Weights of a small image classifier: batches of 256.
Rows from block 6 of a small image classifier, named by matrix and row number. Rows with one number belong to one channel. Each number is 128 + 32 x the weight over its row's rms, rounded and kept within 0 to 255. All counts start at 0.
After each channel's rows are labels from the 100 images, of 14848, where the channel reaches its highest value: "strongest on" is what is common among them. Only what is clearly more common there than usual is listed. The data: photos of plants, animals and fungi (iNaturalist). In brackets: how many of the 100, against the usual share in percent.
# convs1: 3x3 conv, stride 2 (model.blocks.6.convs.1.weight, 104x104x3x3, each kernel summed), inputs 0-51
# convs2: expand pointwise conv (model.blocks.6.convs.2.weight, 432x104x1x1, transposed), outputs 0-53

convs1.98 [ 98 132 151 136 143  93  94 117  92 182  84  86 132 112 130 166 127 121 123 163  70 144 117  87 101 145 168 179 136 134 156 123 132 111 161 108  78 129  84 159 134 123 120 106 137 146 130  49  95 123 160  49]
convs2.98 [131 105 152 181 141 152 129 119 162 234  90 153 142 135 126 109 152  77 145 112 152 121 162 127 117 107 166 103 152 104 124 140 174 145 128 166 140 158 150 137 100 126 118 142 122 130 154 112 166 132 131 103 127 160]
strongest on: order Charadriiformes (39 vs 7.6)

convs1.100 [117 145 110  83 128 114 159 155 115 173  80 146 133 185  97 148 110  98 122  91 115  96 208 104  92 114  51 104 109  83 112 166 177 156 116 122 123 120 144  99 137 105 112 107 141  96  89 140 110 108 102  90]
convs2.100 [228 109 149 148  81 116 130 143 144 122 113 138 134 136  78 133 119 198 175  95 147  89  94  98 138 132 102  87 142 187 113 145  50  58 149 123 106 140 139 161 126 126 116 180 183 142  83 135 153 144 103 136 234 102]
strongest on: order Charadriiformes (25 vs 7.6)

convs1.36 [118  95 146 126 118 120 127 101 204 113 107 102  70  50 145 199 167 141 104 135 167 134 127  81 136 112 158 231 107  98 146 135 113 133 122 109 141 180  83 157  91 125 145 100 119 151 150 127  76 100 123 130]
convs2.36 [152 105 144 212 158 148 106  81  96 100 170 158 172 149  60  79 130  83 141 130 185 144 174  91 139 147  96 119 135 141 139  86 156 164 136 158 118 116 104 154 136 143 109 160 161 123 156 114 116 137 156  97 109 108]
strongest on: order Anseriformes (26 vs 5.5); family: Anatidae (26 vs 5.5)

convs1.12 [163 143  96 117  91 107 134 154 144 153  86 147 152 112 150 113 123  91 130  73 164 115 170 123 116 129  77 113 165 133  89 135 129  80 142 107 231  58 151 132 156  96 157 199  83 120  99 137 174 116 118 125]
convs2.12 [137  86 169  79 117 157 152 103  91 114 167 126 103 139 183 104 123 186 108  60 118  83  92 151 136  58 114 125 177  96 147 138  94 107 150 103 110  90 137  45 141 133  86 119 164 114  64 134 132 141 163  88  88 118]
strongest on: order Lepidoptera (39 vs 13.7)

convs1.52 [120 142 116 130 123  86  60 130  99 137 134 152 129 102  12 156  67 183 115 139 118 154 141 143 124 126 129 121 144 168  97 120 123 110 161 138 139 122 100 108 142 121  98 124 111 149 136 142 207 113 132 113]
convs2.52 [143 111 106 213 143 139 153 109 153 122 156 156 137 139 124 118 130 131 167 113 156 162 125 121 152 104 107 148  96 141  81 121 170 167 112 110 154 130 118  27 127 112 141 124 124 143 141 135 147 149 105  61 127 167]
strongest on: class Aves (84 vs 55.1)

convs1.4 [179 126 107 155 102 102  80 110 121 105 100  59 109  72  87 162 182  90 130 111 128 127 141  92 167 132 128 137 110 125 132 121  94 114 137  69 161 158  48  87 101 129 185 109 134  98 125 155 123 134 127  93]
convs2.4 [108 143 163 100 115 116  69 115 136 110 129 120 180  95 150 131 140  93 104 109  93 193 170 160 132 164  78 142 164 122 119 139 114 115 116 125 100 110 137 163 159 128  96 132 134 158 112  96 127 111 128 135 197 140]
strongest on: class Aves (83 vs 55.1)

convs1.6 [146 140  80 145  91 104  85 105  95 138  66 139 142 155 146 108 108 115 116  97 123 132 122 100 155  99 126 135 102  94 183  70 103 117  80  89 164 103 102 166 138  98 120 144 108 168 110 107 137 131 168  67]
convs2.6 [138  80 125 125 104 156  77 165 165 118 168 120 117 162  72 211 170 121 121  97 120 160 181  94 138 134 118 101 157 161  92 121 125  68 176  56 102 172 127  99 107 195 167  93 111 140 102 162 210  89 128 107 160 133]
strongest on: order Charadriiformes (28 vs 7.6)

convs1.74 [ 86 151 101 133 147 170 132 157  89  88 165 133  58 135  88 172 145 154 174 151 157 137  98  92 157 114 143 143 148 152 123 182 161 181 210 127 137 134  58 172 130 110 119 129 131  68 152  72  58 119 142 111]
convs2.74 [136  85 208 141 101  75 117  93 117  95 157 123 179 105 119 139 108 116 154  98 183 111 138 138 149 149 135  97  88 173  98 114 126 148 127 173 102 108 156 173 121  94  71 116 104 209 122 130 105  93 159 148 139  74]
strongest on: order Lepidoptera (35 vs 13.7)

convs1.46 [119  95 132 139 133 126 114 135  98  39 114 169 121  82 114  20 127 126 132 165 127 151 135 112 139 110 139 102  38 140 153 105 117  87  80 123  74 127 128 109 128 141 135 134 129 148 136 102 129 157 140 131]
convs2.46 [141 191 155 110  47 121  63 156 110 122 147 112 127 111 120 125 143 114  88 149 128 147 160 136 119 184 108 189 122 135 133 166 169  92 125  68 153 140 122 122 144 124 120  91  90 137  98 145 103  97 149 203  89 116]
strongest on: class Aves (84 vs 55.1)

convs1.39 [139 139 106 140 162  70 101 126  67 242 144  88 113 147 102 126 128 145  98 111 105  92  77 111 126 163 116 122 169 147 157 127 160 149 161 132 163 101  99 174 154 140  61 139 155 105 180 129 150 145 146 111]
convs2.39 [ 98  95  87 121 150 150 133 172 114 139 136 121  97 140 165 198 157  89 121 180 101 148  86 100 160 102 111 135 123 131 123 144  86 153 184  96 133  92  93 148 131 142 143 129  97 114 149 175 132 160  62 130 120 139]
strongest on: phylum Chordata (93 vs 60.9); class Aves (89 vs 55.1); order Passeriformes (55 vs 25)

convs1.91 [128 161 131  98 189 162 155 124 128  63 134 156  68 145 125 136  92 150 161 149 155 123 143 131 114  69 157 110 134  89 116 111 139 119 155 145 112 134 176 120 111  92  91 129 128 129  75 115  96 127 116 120]
convs2.91 [139 117 104 161 127 100 155 123 135  91  91 133 160 144  98 100  93 118 175  90 155 130 140 133 136 103 157  89  82 124 103 126 109 111 126 172 143 143 168 155 121 104 113 150 175 132 160 131 158  99 113 110 136  97]
strongest on: class Insecta (66 vs 29.2); phylum Arthropoda (66 vs 30.8)

convs1.17 [159 128  92 105 101 143  86 101 131 176  84 111  70 125 113 126 115 139 101  73 134 100 152 120 118 113 115 140 118 106 131  96 148  87 197 105 255 135 129  94 141 144 157 119  78 136 170 139 161 128 147  79]
convs2.17 [136 125 135 153 140  58 139 132 116  60 148 116 117  80 121 142 120 124  82 127 157 140 161  81 155 133 122 146 162  78 114  66 151 145 191  63  92 105 114  71 110 145 140 142 156 107 194 158 168 139  68  98 100 124]
strongest on: phylum Chordata (98 vs 60.9); class Aves (96 vs 55.1); order Anseriformes (26 vs 5.5); family: Anatidae (26 vs 5.5)

convs1.99 [142 118  93 126  97  98 110 119 147 176 161 128 130 176 153 165 109 122 100  98 123 167 101 125 115 148 116 128 122 158 124  96 142 128 179 125 201 145  80 153  98 105 138 108  96  90 130 165 170  84  89 176]
convs2.99 [121  56 110 106 165 133  76 139 162 135 122 120 139 141 145 126 118  95  96 171 110 149 130 120 101  81 128 131 109 102 137 135 109 139 161  57  68  90  76 137 104 124  89 160 162 118 134 128 143 130 193  62 135  89]
strongest on: phylum Tracheophyta (25 vs 7.3); kingdom Plantae (25 vs 7.3)

convs1.47 [ 60 120 170 122  58 130 155 179  96 107 134  92 163 133  93 119 108 144 185 124 132 116 178 134 123 165 155 106 226 115  80  90 163 137  95  94  86  84 167 129 130 145  99 160  85 156 151  58 152  77 111 125]
convs2.47 [155 148 117 133 141  93 167 123 165 147  78 181 103 141 103 142 146 115 140  74 160  60 118 175 134 136  98 168 117  73 133 193 146 165 100 163 100 144 194 132 169 100 111 113 111 142 113  91 108 127 131 174 107 168]
strongest on: phylum Arthropoda (78 vs 30.8); class Insecta (75 vs 29.2); order Coleoptera (43 vs 3.2); family: Coccinellidae (35 vs 1.7)

convs1.97 [112 141  99 117 121 127 138 104 111  80  63 118 101 144 130 151 137 182 191 168 143 103  77 117 145 171 128 113 162 120 157 195 159 194  85 164 108 119  75 128 124 122  98 150 176 113 106  75 138 130 152  76]
convs2.97 [134 136  80 162 164  99 141 154 133 140 123 162 161  92 171 151 134 181 169  89 107 116 132 159 163 197 131 127 138 188 140 143 125 133  89 131 126 135 207 154 133 135 125 118  87 203 143 118 148  82  47 177 156 179]
strongest on: phylum Arthropoda (67 vs 30.8); class Insecta (65 vs 29.2); order Lepidoptera (46 vs 13.7)

convs1.65 [171 117 124 168 129  96 130 162 133 128 122 187 135  88 137  77  91  89 117 139 158 113 146 173 105  95 100 193 120  96 102 136 102 151 151 128 126 115 109 163 116  74 102 221 123 129 129 150 119 174 115 159]
convs2.65 [ 83 106 115 133 179 176 128 129 144 103 154 130 110 120 147  88 140 129  99 133  72 117 137 128 132 123 120 109 125 111 191  98 129 184 125 111 198 103 105  95 178 157 126 169 140  38 111 146 108 126 114  73  85  48]
strongest on: phylum Arthropoda (64 vs 30.8); class Insecta (60 vs 29.2); order Lepidoptera (32 vs 13.7)

convs1.102 [ 78 138 104  63 122 122 145 133 127 113 191 112 133  78 103 153 135 178  43  93 202 124  99 101  51 136 158 144 100  79  84 111 147 142 174 161 140 149  97 131 164 169 135 126 107 120 132 172  97 144 127 147]
convs2.102 [128 114 184 163 150 101 111 113  96  57 177  94  66 122 106 137 101 108 111 108 133  97 128 136 160 119 120  94 171  85 130 153 107 125 119  84 169 107  69 171  80 124 126 135 143 115 102 170  74 152 128 168 152 103]
strongest on: class Aves (84 vs 55.1); order Anseriformes (37 vs 5.5); family: Anatidae (37 vs 5.5)

convs1.95 [112 184  86 103 161  94 136 150  84 153 150 106 118 175 111 172 126 149 107 118 167 105  94 138 129 151 115  77 171 147 141 216 136 185 192 123 150 110  95 136 112 119 144 162 153  45 151 141 110 103  94 136]
convs2.95 [128 115 137  82 124 106 141  73 147 175 114  96 154 147 100 172  87 166  46 156 128 116 126 146  89 112 186 122 117 170 132  81  53 136 111 165 136 124 139 104  81 167 115 100 122 147 126 120 131 144 101 119 103 106]
strongest on: class Insecta (74 vs 29.2); phylum Arthropoda (74 vs 30.8); order Lepidoptera (69 vs 13.7); family: Lycaenidae (49 vs 1.6)

convs1.94 [ 46 134  90 123  60 163 139 159 153  55 142 129 107  75 142 142 103 142  92 171 144 159 139 123 133 142 121  50 126 183 168 184 154 148 143 128 116 117 115 114  97  67 158 118  82 139  96 126  72 103  73  89]
convs2.94 [132 137 186  88  61 116 130 117 165 148 144 116 119  93 122 101 121 159 105  68 111 105 126 159 103 117 134 179 114 173 119 122  97 167 107 168 100 127 121 109 114 114 103  90 114 158 115  81  87  62 171 155 119 109]
strongest on: class Aves (88 vs 55.1); order Passeriformes (64 vs 25)

convs1.73 [108 143 164  62 115 145 121 114 147 145 127 148 104 124 119 107 133 122 127 131 139  91 171  55  91 111  63 130 116  54 104  83 105  84 107  95 187 166 185  91 130 136 165  79 124 126 166  95 157 114 125 205]
convs2.73 [138 209 160 130  98  89  87  77  93  65 121 132  60 144  84 104 107 141 132 129 131  74 177 140 105 133 120  81 141 104 105 129  68  79 132 117 101 136 173 114 142 110  80 103 151 108 127 138 140 119 128 121 148 107]
strongest on: order Coleoptera (28 vs 3.2)

convs1.63 [160 129 121 106 109 105 120 131 115 151 146 138 103 103 140  87 106 119 140 129 161 114 116  90 138 152  82 122 178 159  80  98 134 102  83  72  52 135 146 120 115 120 108 138 186 134 113 117 140 173 125 118]
convs2.63 [ 60 104 129 129 119 158 132 170 118  88 152 110 112  94 190 118 175  99 144 149  86 128 140 135 134  76 121 142  33 171 162 184 163 140  88 151 140 103 121  91 166 117  92 138 109 126 137 157 131 122 108  89  96 117]
strongest on: class Aves (100 vs 55.1); phylum Chordata (100 vs 60.9); order Passeriformes (82 vs 25)

convs1.22 [123 132 175 133 125 129 162 118 152 162 128 132 130 155 214  55 118  44 149 173 124 142  87 158 120 134  91 142 132 149 154 153  50  96 119 128 174 110 164  97 166  87 139 131 127 179 190 124 171 142  87 181]
convs2.22 [121 152 131  89 121 146 142 132  90 138 169 114  90  78 114  87 131 101 155 151  77  97 139 145 105 137 141 153 113 132 159  90  84 159 152 170 157 136 122 106 141 138 117  70  56  82 120  90 109 148 149  95 138  68]
strongest on: phylum Arthropoda (66 vs 30.8); class Insecta (63 vs 29.2); order Lepidoptera (31 vs 13.7)

convs1.76 [155 136 143  78 158 106  54  99 100 123  81 133 128 136  62 138 131 125 154 117 193 140 143 136 146 117  80 173 190 140 123 169  81 110  81 158 106  91 178 139 100 131  99 160 131 141  50 133 170 137 113 144]
convs2.76 [161 108 115 134 147 117 162 126  99 180 155 137 105 149 141 124 118 125 132 118  76 119 107 162 135 112 114 156  85  99  84 159  94 101 128 230 183 104 154 168 162 195 142 104 103 128 148 109 153 108 120  98  38  91]
strongest on: phylum Arthropoda (87 vs 30.8); class Insecta (86 vs 29.2); order Lepidoptera (59 vs 13.7); family: Nymphalidae (29 vs 4.6)

convs1.40 [153 124  98  64 160 110 146 147 141 133 118 126 128 157 117 125 134 133 191 130  99  43 120  92  77  88 152 146 197  50 131 155 133 154 113 129 157 135 175 126 138 125 136 143 135 138 160  84 134 116 112 120]
convs2.40 [151 151 102 161 132 138 180 123 159  78  96  90 160 142 111 107 135 130 124 127 164  15  83  60 126 183 136  70 197 163 148  97  82 113 151 155 109 184 202 145 117 171 103 103 117 128  71 144 122 166 141 149  97 110]
strongest on: phylum Arthropoda (74 vs 30.8); class Insecta (71 vs 29.2); order Coleoptera (38 vs 3.2); family: Coccinellidae (33 vs 1.7)

convs1.13 [150  22 141 145 123 137 162 106 171 107 147 152 166 171 153 150 111 109 164 115  89 149 152 139 158 116 142 137 148  69 116 103 136 147  84  73  68  85 151 134  97 141 165  81 119 160 122  92 162  75 119 125]
convs2.13 [112 193 149 145 103 202  63 103 138  48  70 143 147 138 121  87  89 174 181 180 173 132 151  93 144 192  93  99 112  90 177 133 180  88 136 125  66  99 134 138  64 166 142 196 179 147 124 155 154  89 154 135 108 143]
strongest on: order Coleoptera (35 vs 3.2); family: Coccinellidae (30 vs 1.7)

convs1.51 [140 121  68 137 115 121  96 113 161 153 138 109 131 171  54 149 161 200 133  83 113 181 102 125 140 124 115  94 160 170 122 127 160 134 124  88 159  94 116 107 125 137 135 108  94 143 110 124 199 139 176 101]
convs2.51 [133 122 135 210 135  71 110  93 153 136 128 121 160 162 213 192 126  69 157 166 152 163  97 130 137 113 126 115 163 140  35 176 118 136 126 136  85  87 144 133 133 110 130 101 150 121 134 139 126 154 146 136 134 148]
strongest on: class Aves (84 vs 55.1)

convs1.58 [101 119 105 131 107  64 121 138 133 163 172 114 165 170 123 179 109 153  91  89  50 101  91 112  85  94 125 128 112 100 123 112 158 112 128  96 152 129 147 123 153 159 141  72 109 159 122 173 149 153 137 120]
convs2.58 [120 105  69 142 128 146 126 141 132  64 121 132 114 144 127 128 133 119 101 154 147 111  66   8 118 106 120  93 165 118 120  96 156 125 107  79  60 157 133 104  90 137 130 149 142 111  68 139 151 164 149 120 116 196]
strongest on: order Anseriformes (31 vs 5.5); family: Anatidae (31 vs 5.5)

convs1.103 [104 148 163 123 101 147  67 131  97 140 111 130 132 133  69  79 192 133 131 138 140  95 130 106 155 165 117 153 142 121 155 114 112  55 122 117 119 163 125  98 126 172 101 163 147 146 158  75 171  76 123 178]
convs2.103 [152 123 123 162 181 141 136 159 130 151 112 174 108 144 125 159  47 128  87 108 108 133 168 172 133 153 145 119 109 131  96 162 120  95 139 119 131  86 153 152 240 152 122 107 114 134 184 105 155 179  56 158 110 130]
strongest on: phylum Arthropoda (63 vs 30.8); class Insecta (62 vs 29.2)