Rows from block 10, named by matrix and row number. Each number is 128 + 32 x the weight over its row's rms, rounded and kept within 0 to 255. All counts start at 0. Numbers have three digits each. After the name is the row's rms in percent of the matrix's.
# convs1: 3x3 conv (model.blocks.10.convs.1.weight, 104x104x3x3), inputs 45-59, a 3x3 kernel for each
convs1.24 103:145107108150163155128136106152149137196207180172165151119121111098116138103109146139137165132137086112104103091073107089116049112137100127148158138167165152149156140116108133128093150141132171146127172160178136164171146139143109155146118095109117125125138146173075120157101100101101101101102101101132122101122139116088123149118125140111165125109136136147127129156138145126143127101101103102102103101101101
convs1.25 098:149155134133145152172175208154146144154143153124109136108129119111110107180180151087071089075127091124110068150117112148177151153186157130140139129211135109114093030074166077080122127106141167130168134096152122091105103091108093122159130151145182145087171117109162114092104104105106108105105104105121085071165094098206115098092058054089157069119134104086129098060146070067085064105104103107109106109111112
convs1.26 057:126089102165137104090155146161138162162132129128167142125129124111110151138075074129125112160146142126146111131146113150130118116093076136148156114090140081088125136126126120155116114181139162152137138130093194182135105109113152115119155128134149115121169132149142061074172169171172172172173172173154153139140125099153125096156112125132158119074105060137141125128110133076048090172167162161162161165169172
convs1.27 121:147137141148104162114130154105094099111106114101100092168148150128086134096101091146175148181119099164157156100103098111126123124108094101118138169112145153137149130096142110132161090100148112146136126103108140115108132160163117090142100119155107139136104144132105113083179180180181179180180180180147168147073139107114115103150158122131111087124115096149158150120113146141157156180180177178176177179177175
convs1.28 120:135091119119110118102121105107104132080127132111118117143175179160168119136141116156124128109101171146120133134115134156121066123099125127128131113108171129126121089089137091101101119130107136146143124125071107131094130166138144133097119128089091140102099116103131141146177178178178177177178177177133142076098065072149111070147154105072074177094132167153110132088087187157127093177176173177175177177177177
convs1.29 057:148131122143128130119132127135125093127159107116129127094092093107117125088102115150153119141140131132129136148140102136120102138119100111128162124110115123113140110128117090099128114108138152149150133108140122135140121142124130158145163162118120110094125138108132160114193193194194193193193193192161144133160140118127139140113107112114114106142153131107133160114082102117126135196190184186187186189191189
convs1.30 027:146147163085127141110111133134064152140113142131115145094070135128105101171095100108125075079085153062086098107145127122120123155120076081091115082068120113085084089120122102148093068145114103074082068041118076078066092091118103116146065130138090116197152151135159144156136136136135134134133133133123102129122143109126133139105099140073085140059121104147093136103097077131080118134134133133132132133132131
convs1.31 098:123083077122124130094091110106076097107097090101101098092091107077134066129128072157168187197132212149196197125125184149121132114123151087157122136092104136148133158117128147113116136164164163160157135125114152099119156110127107126078126117107135112123158189103200151097163162162163162163163162163109085124095102120130131107145162141175088117165096159079094097116131130115128113160161159162161161162162158
convs1.32 105:159145149119089154073055144133156138106150157112123144087153137121095118128121122144092101121102121165172150097132109164159152121158140081079070061048091102105095118072091131126115111140188094083073137172094166149152152106155113100124133094122101101110098134149113141130169168168170167169170170170109129124144203191138140160143032131090046139100125163107135165094103124128082101169170167169168167167168171
convs1.33 104:118139070113142114119135125112108096127118148119079081126114121111109144118134111105112151088060086105106082078072073103128079144102131142153172143118158149139144124062060124138126137131146095132114122114123161151151049073110132109106106121129161117100120109120127067106165165165165166165165165165135163112147193160133166116163118120153128097166134116142159130077136150108138159166163163165165164164164162
convs1.34 092:065117086111084119143133168083138150138148154138122146156126110148137146144102142114094135065084114111104110133074103150165076153108087111114144135131130141159198098104197069123182122112153156147159140148160142080105117095097159125118183152142140169139106097084098046066111112111111113113112110112081164174097088124088078162121110092061112079132109061152200197119068189059132163111109110112110112111109111
convs1.35 097:127185136135154124127127151130082127139145120168180135111086152054122154091128160137122140145102116116130101163144147084121131094108131206201120147091038118058086149079099143142129107123110151108080140138118144128089124162133098094159102164200117166143143174097165137120158156157157157157158156156086153160093131120103098132099176136127145079141146111199204065164116088123089093157156157155155157156156159
convs1.36 103:127137124123170120102106085119102115133084076138100081112135133126094139121103170155132156145090172115096147118102127110107098109079135137132149136159134144085083075081125104130143123095120119183111112184129152126096114065099126156138131118068103095112075144164128146103171170170169170171168170168144141147090118178117165138106082132111116144116100116124102115167126130143157105171172168170172168171170169
convs1.37 107:167195160169151178159181182161165180156136161158161154109099099141111138161124157104104089128132115094105107144118117119096111087077101142146127110122132150127132129142148102120118090106101165151154171141178177201212121137141131146178173142193104117142088158148112116115086086086086087086087087087114104109118112096110108093107124125109133132144144165143161117150108131143155146088087087088089088087088088
convs1.38 098:165190202103129122112153120147214187136098139073057115141111113123146102132148124166165144158110127117129121100115126076079044117149088147129114100113063117133124107194151109167184135095134102073074102132106107148148201177221132088160107111154166170161137111115165090118121121121120121120121121120181159106180080081184140124136197158132090135112074125203126210184099135141171163120120121121121117124121121
convs1.39 098:214147088167151100150118067145113156126147146134113155087112101197107104222155103140110142142091136161112138106101088145190125104128100093096153162112132160155115058107093097181095124114070156149147063036134094065136082064078194163094159154122114068141136088169151182177110110111110110110110111110097092134121096142152123119110126146100149162127117113123100081112118037145136094112109109112111108109108109
convs1.40 051:164170172175174180145199195168180190176170188149170188117096120092077092115107085169140124143146133155140131145157154125138151130145170113082108094085055138121121137128150089084143080078145148173185134149163158161146144173184167182194144163205130127097171141136159165116155153155156156156156156156132124105140130121176133142166161132162157172152169189086099086085114095200137115157153149150149148152154155
convs1.41 100:117101088117101128114147168079100065067157131139189168100133134106113131170157146125162191139123119127086122183167180127153124061032089110109082116125119142155139082100066135157134123156173079147144138117126150144159179196200152151173139113140107108099122126114174175139097098098097097096096096094136150147132146133155154154098106115125144111172162157141106131114103114121086104095096098095094094095095096
convs1.42 100:090109151109104172132126177092138130093174166137081133168141142115154114098110127099092107114126104153155120154180136115093117183171176133079083101123121146123121124184224118098185145094126090128150133138164154134127103137158095104173091106107139185111118150081114098096163162161163161162163162162132132108139125088145081083108090091127116127159113129111075144123122152153164147160162161160160160162162162
convs1.43 020:143149136124112093102098089095133087096092094086088080149159151149143135118125127164168159158163155151160151139144147139141141134149150166159119147134142150163165109124163096091165078086161156160118166168175169087093161162160162149141117133157177177081127118081142116072166163169170170168169169170173150135171157154155143148170166105149171138081114074160156161159161081165167162168167167164161164166165168
convs1.44 102:122136153103106136093073147116089137123097142180156154200152157120147132155159162130104067191156105143132157082088149106152142118131120209102153162100109126112091136134107152132102169126131143132138115120139173119102111113123101127118151134098202187131197191132095106107168168169168167168168168168080139143110156130092097148110148122172078087121086075103141126146081158067146182169169167167167165168169169
convs1.45 089:158130111133189152107149138126120147086124123105134099198100153168114103103103099158113157098111103120144124167156087076091100082076103174089133149113091148128091089143139089087142037047127098107099129091088116071129134155193116196175124148159148156067127153084164140108139140139140141142140141139202150101142162095149099108163123106150149086122217122171127207172082181177094121141139139141141140142141141
convs1.46 050:091113106119113141109129150168175153196181179182179190121059092121085107123082091155171176133149138139154137141145145150145126137141118124097103135141101158091099097110095102090091091086098170166171156155154152136108099124122096052091088083103149122109163147136133122081168166168169165167170169170146149134126114116127113072172177168146156132132134102177180141184133166165166198169166165164164162165167162
convs1.47 098:158104083152110136088105121103123095099094117116136113088120163108124096124096059078146202050126255051130177118101125144098105171130105072114177084115232113151128133087095141165100121181105153159105168126065163134113137121113148121090134125105099099105072110067091140125163163164165162163165163163114124088099093064103123097133148113089133177058148192161119126138093133113134105162161162162161161162163161
convs1.48 140:117125129141139124117139106152141136095122119125145118116089072121118116098108124131150157143109161130125144119132114146092111151108133123113133134121133087092122118121130163104122161153101115127142098127121132133113140146136084108095135135115125148083109136105119116114189189188189189188189189188106140089120142153149160137123130142120106126146158151146105121119116135103100115188187187188188186188188187
convs1.49 134:134117152152126139129130138132140144133132142121112115131145164108105117121120099127139146136148134117162154127127129115088147125134136135143128128093109176185131163130133150082144172104132119103120101084104110123121111101126111116136104112107108110104156115105140130116189188188189186187188188188149149152142094083156121109148130142143094147131112148099132162084111125142124103187187187187186185188186186
convs1.50 094:127142120103135134116101133148118134128111149155153173101087134119120135119093098160141181169130191172180208155132183197140205146161190140067085129112124121173132134126104140114087129166127158219161149171156190173235125162172127110075068033026162156103169166108117114105133133131135133134132132132119135142110134120101120100107127138122120155122100138132113130088121120102134153131131129132130130131131127
convs1.51 112:093114115166132096154140137101145149116100103144123158130144166129141176129145134139138145144093146102129176140154170183128176162129163133100118124121150108111091095182187063128168108103158131102116089111132112176186129089115172124112146132157114104105133132065160149078170171170171171170170171171149156151119133059148125098116138084125136106113136137107117110114109077161136146171171173168168171169169172
convs1.52 099:167128129161100099122144084138119113113115141143137180120166139047134140085130146112138129123106102124092142132183156105156161115076089104122043081156125102155141054062128087087138171129144121081132095130102147187139165167148194104135160126063138137110059137106095181183161162162162164161161163161117148138127172130135124180151093095148081119150155185212132136136169148108193158162163161161160160162161161
convs1.53 096:080100151092111124077139095182085115143074093102083082073089101094139108118133123104140140073112112107108114151152165176150169166156173172163168171157203182185182106144140100102152089149111079090090082111090077073100119135140134126155132114133137127115095149125144147141137136136135135135135135136124103038178154120140168139148105113111128130109140118112104112087142106125119127135136136136136134137138136
convs1.54 028:088109162109136137083087107148164198105163151138174176072075097064042069154101137127137091169126071075146121201125167194083131128088088129167124112101108077098137122156178207166172105165102091145125094120128110123103074079112076110146128086138129084116118151160111105128141138141142139140141138140113045085104077080117093129099127114156129127074118081120157119144122080162162197146137137136133133139139140
convs1.55 123:131108094156152116147144109108135118099105087097092098094063081129118135120117135165183180187116173172183202117086102138121108101036104110137107097089104138146103154111142119128124085141169127140117079088078094079104132130122166150186165176147131110104143146122095102061182181180181181180181180180149162133115144174115128148152162156128111126151153155122107107115090099138133109180181181181179179179178174
convs1.56 093:139172149130178169124119143151154146155142167101099100191106120160127156125123119105059065106099107133118130135134104147164093107119099104099102153133143120197194127094115095116081102140156179156147119086107152145121134124132142136128073064080121120158119118158070117115156155155156156155157155155113138124134170150160133104110125136101132119173148154096105097153163180167131153154154154156156156155155154
convs1.57 101:077162113108178112092178143166137113157131123131153153135142156094120104118095100138127120097139132123134112136087073165123088150077125125158117134193108132120060110128071113089072106109092114117098155095105167104089183157101125173090095154096154124116144108088163143127096097097095097097095096096100104121085094090096070103143189102133168125120199145159126067126121072121140076097097096096096096098101096
convs1.58 094:128113069178112123125103123121075133174111140167130073081086135140084098157141075130172154139148136130103156083143106098122109158156152121134160129155142141101116128121103123124192112128219108136092097128116138163149094081098120155112178153154092123134124121124120100043159160158157159159158159158146142157129153152104132112151124143163143157177113089065151152096132109063080091156155157157155155157157157
convs1.59 100:139144118117106159114081110116171160152150166138094125133121130128125143169185177117108113133106088143107119111145102136148113134149139124126168132144128100090053084140147120159171084081140141134115129116111102107073128174144111089127138138150150152123081153142105095074158157157157158156158157156145142135096128166137157131111144162087134117113081069183173137158135166162171168157158159158158160161161164
convs1.60 098:141156160190173216136144158116112108109123168087091131197165196145137159133127146115103130155090167150109152155189147144170143116137135123135070033099115098054097105117109074060139105128122122123126153115146130144179150149128182153184140155128066123130148137069095115134144145145146147145147146146153190177168125089181159138087147112087112120113176139133109154128120136154122082145146145145146144145145147
convs1.61 095:150163132068112102137109067165124119116122076130148138092073101071118112095122145141128120103110128092113141164156163104114076108091146072119180067093178032090085099132116085106118113117099126123132161130149123137156172129112141143079137135152046162130032143159042142168151153152152154152153151150167136071082117139082115095149169137105099126115094110096081145127069140181111115150151152152150152151149149
convs1.62 092:184161093129156105085097061182170116137118125108119114126129099100119092176120072093098100087166110116097099118144111058117133048125113104171143133163118120156101090100113072157066071140127139137166070105105074070078152135105198176145177136146155121113187037132184080151139139140140140140140140140107116141163088162160114161171193137103194205064114181090112108169132080131166112139139140141141140139139143
convs1.63 100:139145119135127146122104100112115157118102214112087089097107118090122173134149176145150167094070154156148209130145130155139109147151107067126128055119137038117165045036095127059107185157097117121072161109110084103146145130156110108153116137118104117154096137182122060110162161161162161161162161161158169148132130102176169128119155179102104161083108161077098144094120124158133176160160160160160157162159159
convs1.64 131:144118124167129126137107102135159138134123130139164140100144137046078123111124114121138135151124148124096150115122113103100115104103098138136125123140112127111132104132121128126103135124095115079089099106122132166145144141145152097131142129116087098134097122159107129117187187187186185187186186187100119149129145149162159127105094119152107169126096148144145160142147130145093139186186186186185186186185187
convs1.65 097:098067046152064110144142162114103103125105100135123140143132148116129123142125144125125123113091119134155146127116080083072043088091109100104125052061106120097121079112140094128143078093092188152122149122172157160194104111065156108162223221226143128098137126129095134124161161161162163161161160160215170162180166171093132136118135128107116108147181174180144114172163140079061068160160159161160159159159157
convs1.66 121:158144129176125123127079082102127103155131135134166138118153135076111095099092119133128107123147140126135133117114105117102138156156142171151141128138107126087115119121119140109104117127099114133099093101130109093111143154150120101144135111126123122112118127136106121109183183184184183184183183183100117142113138131134093100141161134139147145101135098139136126149142078146059108183182183183183184185184184
convs1.67 099:177099115169121073175100087141149161124122135145107094143129190147128100134150117188157110160105113172127117129170152176130135142118118142141112109129161132137162065073066103103092124129087134112111113112111106088161145114100137135093124139129156142142171117069095135119164164165164163164165165165167139158174107131114110105158133093103067130147117131108090146133114110163135082163165168165165165166163163
convs1.68 102:171107155162138130185119062136104117157142138140110110149135126095101117115125144070127152124095101102123109153190183150120085145076079149131121087103101115155162105109084115077108121040120110135130131181134032136145186127122074073129107145159138094096110119125121182188165165165165164164165165164120072081090142121168135149104111129100076145070142138078138160165146151173139084164165165163162162164164163
convs1.69 090:132103122133109138136148121155135105155131085110123119134093148148114132131136157168155144101106093131108104136100103092108127102057098138118146140134127173159156043109081071151068082138091166132165099146164107130134109090131131109164110100157110127144097163140155152149145145145146146146146146145176131089143197107162173133107155125110148071098164106204114158219057146166117125146144145146146147149148150
convs1.70 154:130118154110146167104109163127118105135135105142115116163145124145120106126130116101113142138121125121107147129133140088120156103128126112151119125108098160131114138162170121096171137125148121117139155137108158142105113116128111114139127117122071097124144175130127123109192192193193192193193192193131127126152142141159150159114117124154120083139107094091091105093112126122138141191190190189188190189189190
convs1.71 124:130137173139147163120114115166144123154149135116107133090092100163170160101141122130098109114134114126142116111098146134174177122122113086102130141136112162181177146121096137123094157107105180162178143136142145121140110127143137147143143102131113131128084131143085114134074075075074076074075074075108102113133149147072119153133107114093088046124129122132120129108075111117135152075076075077077077078078079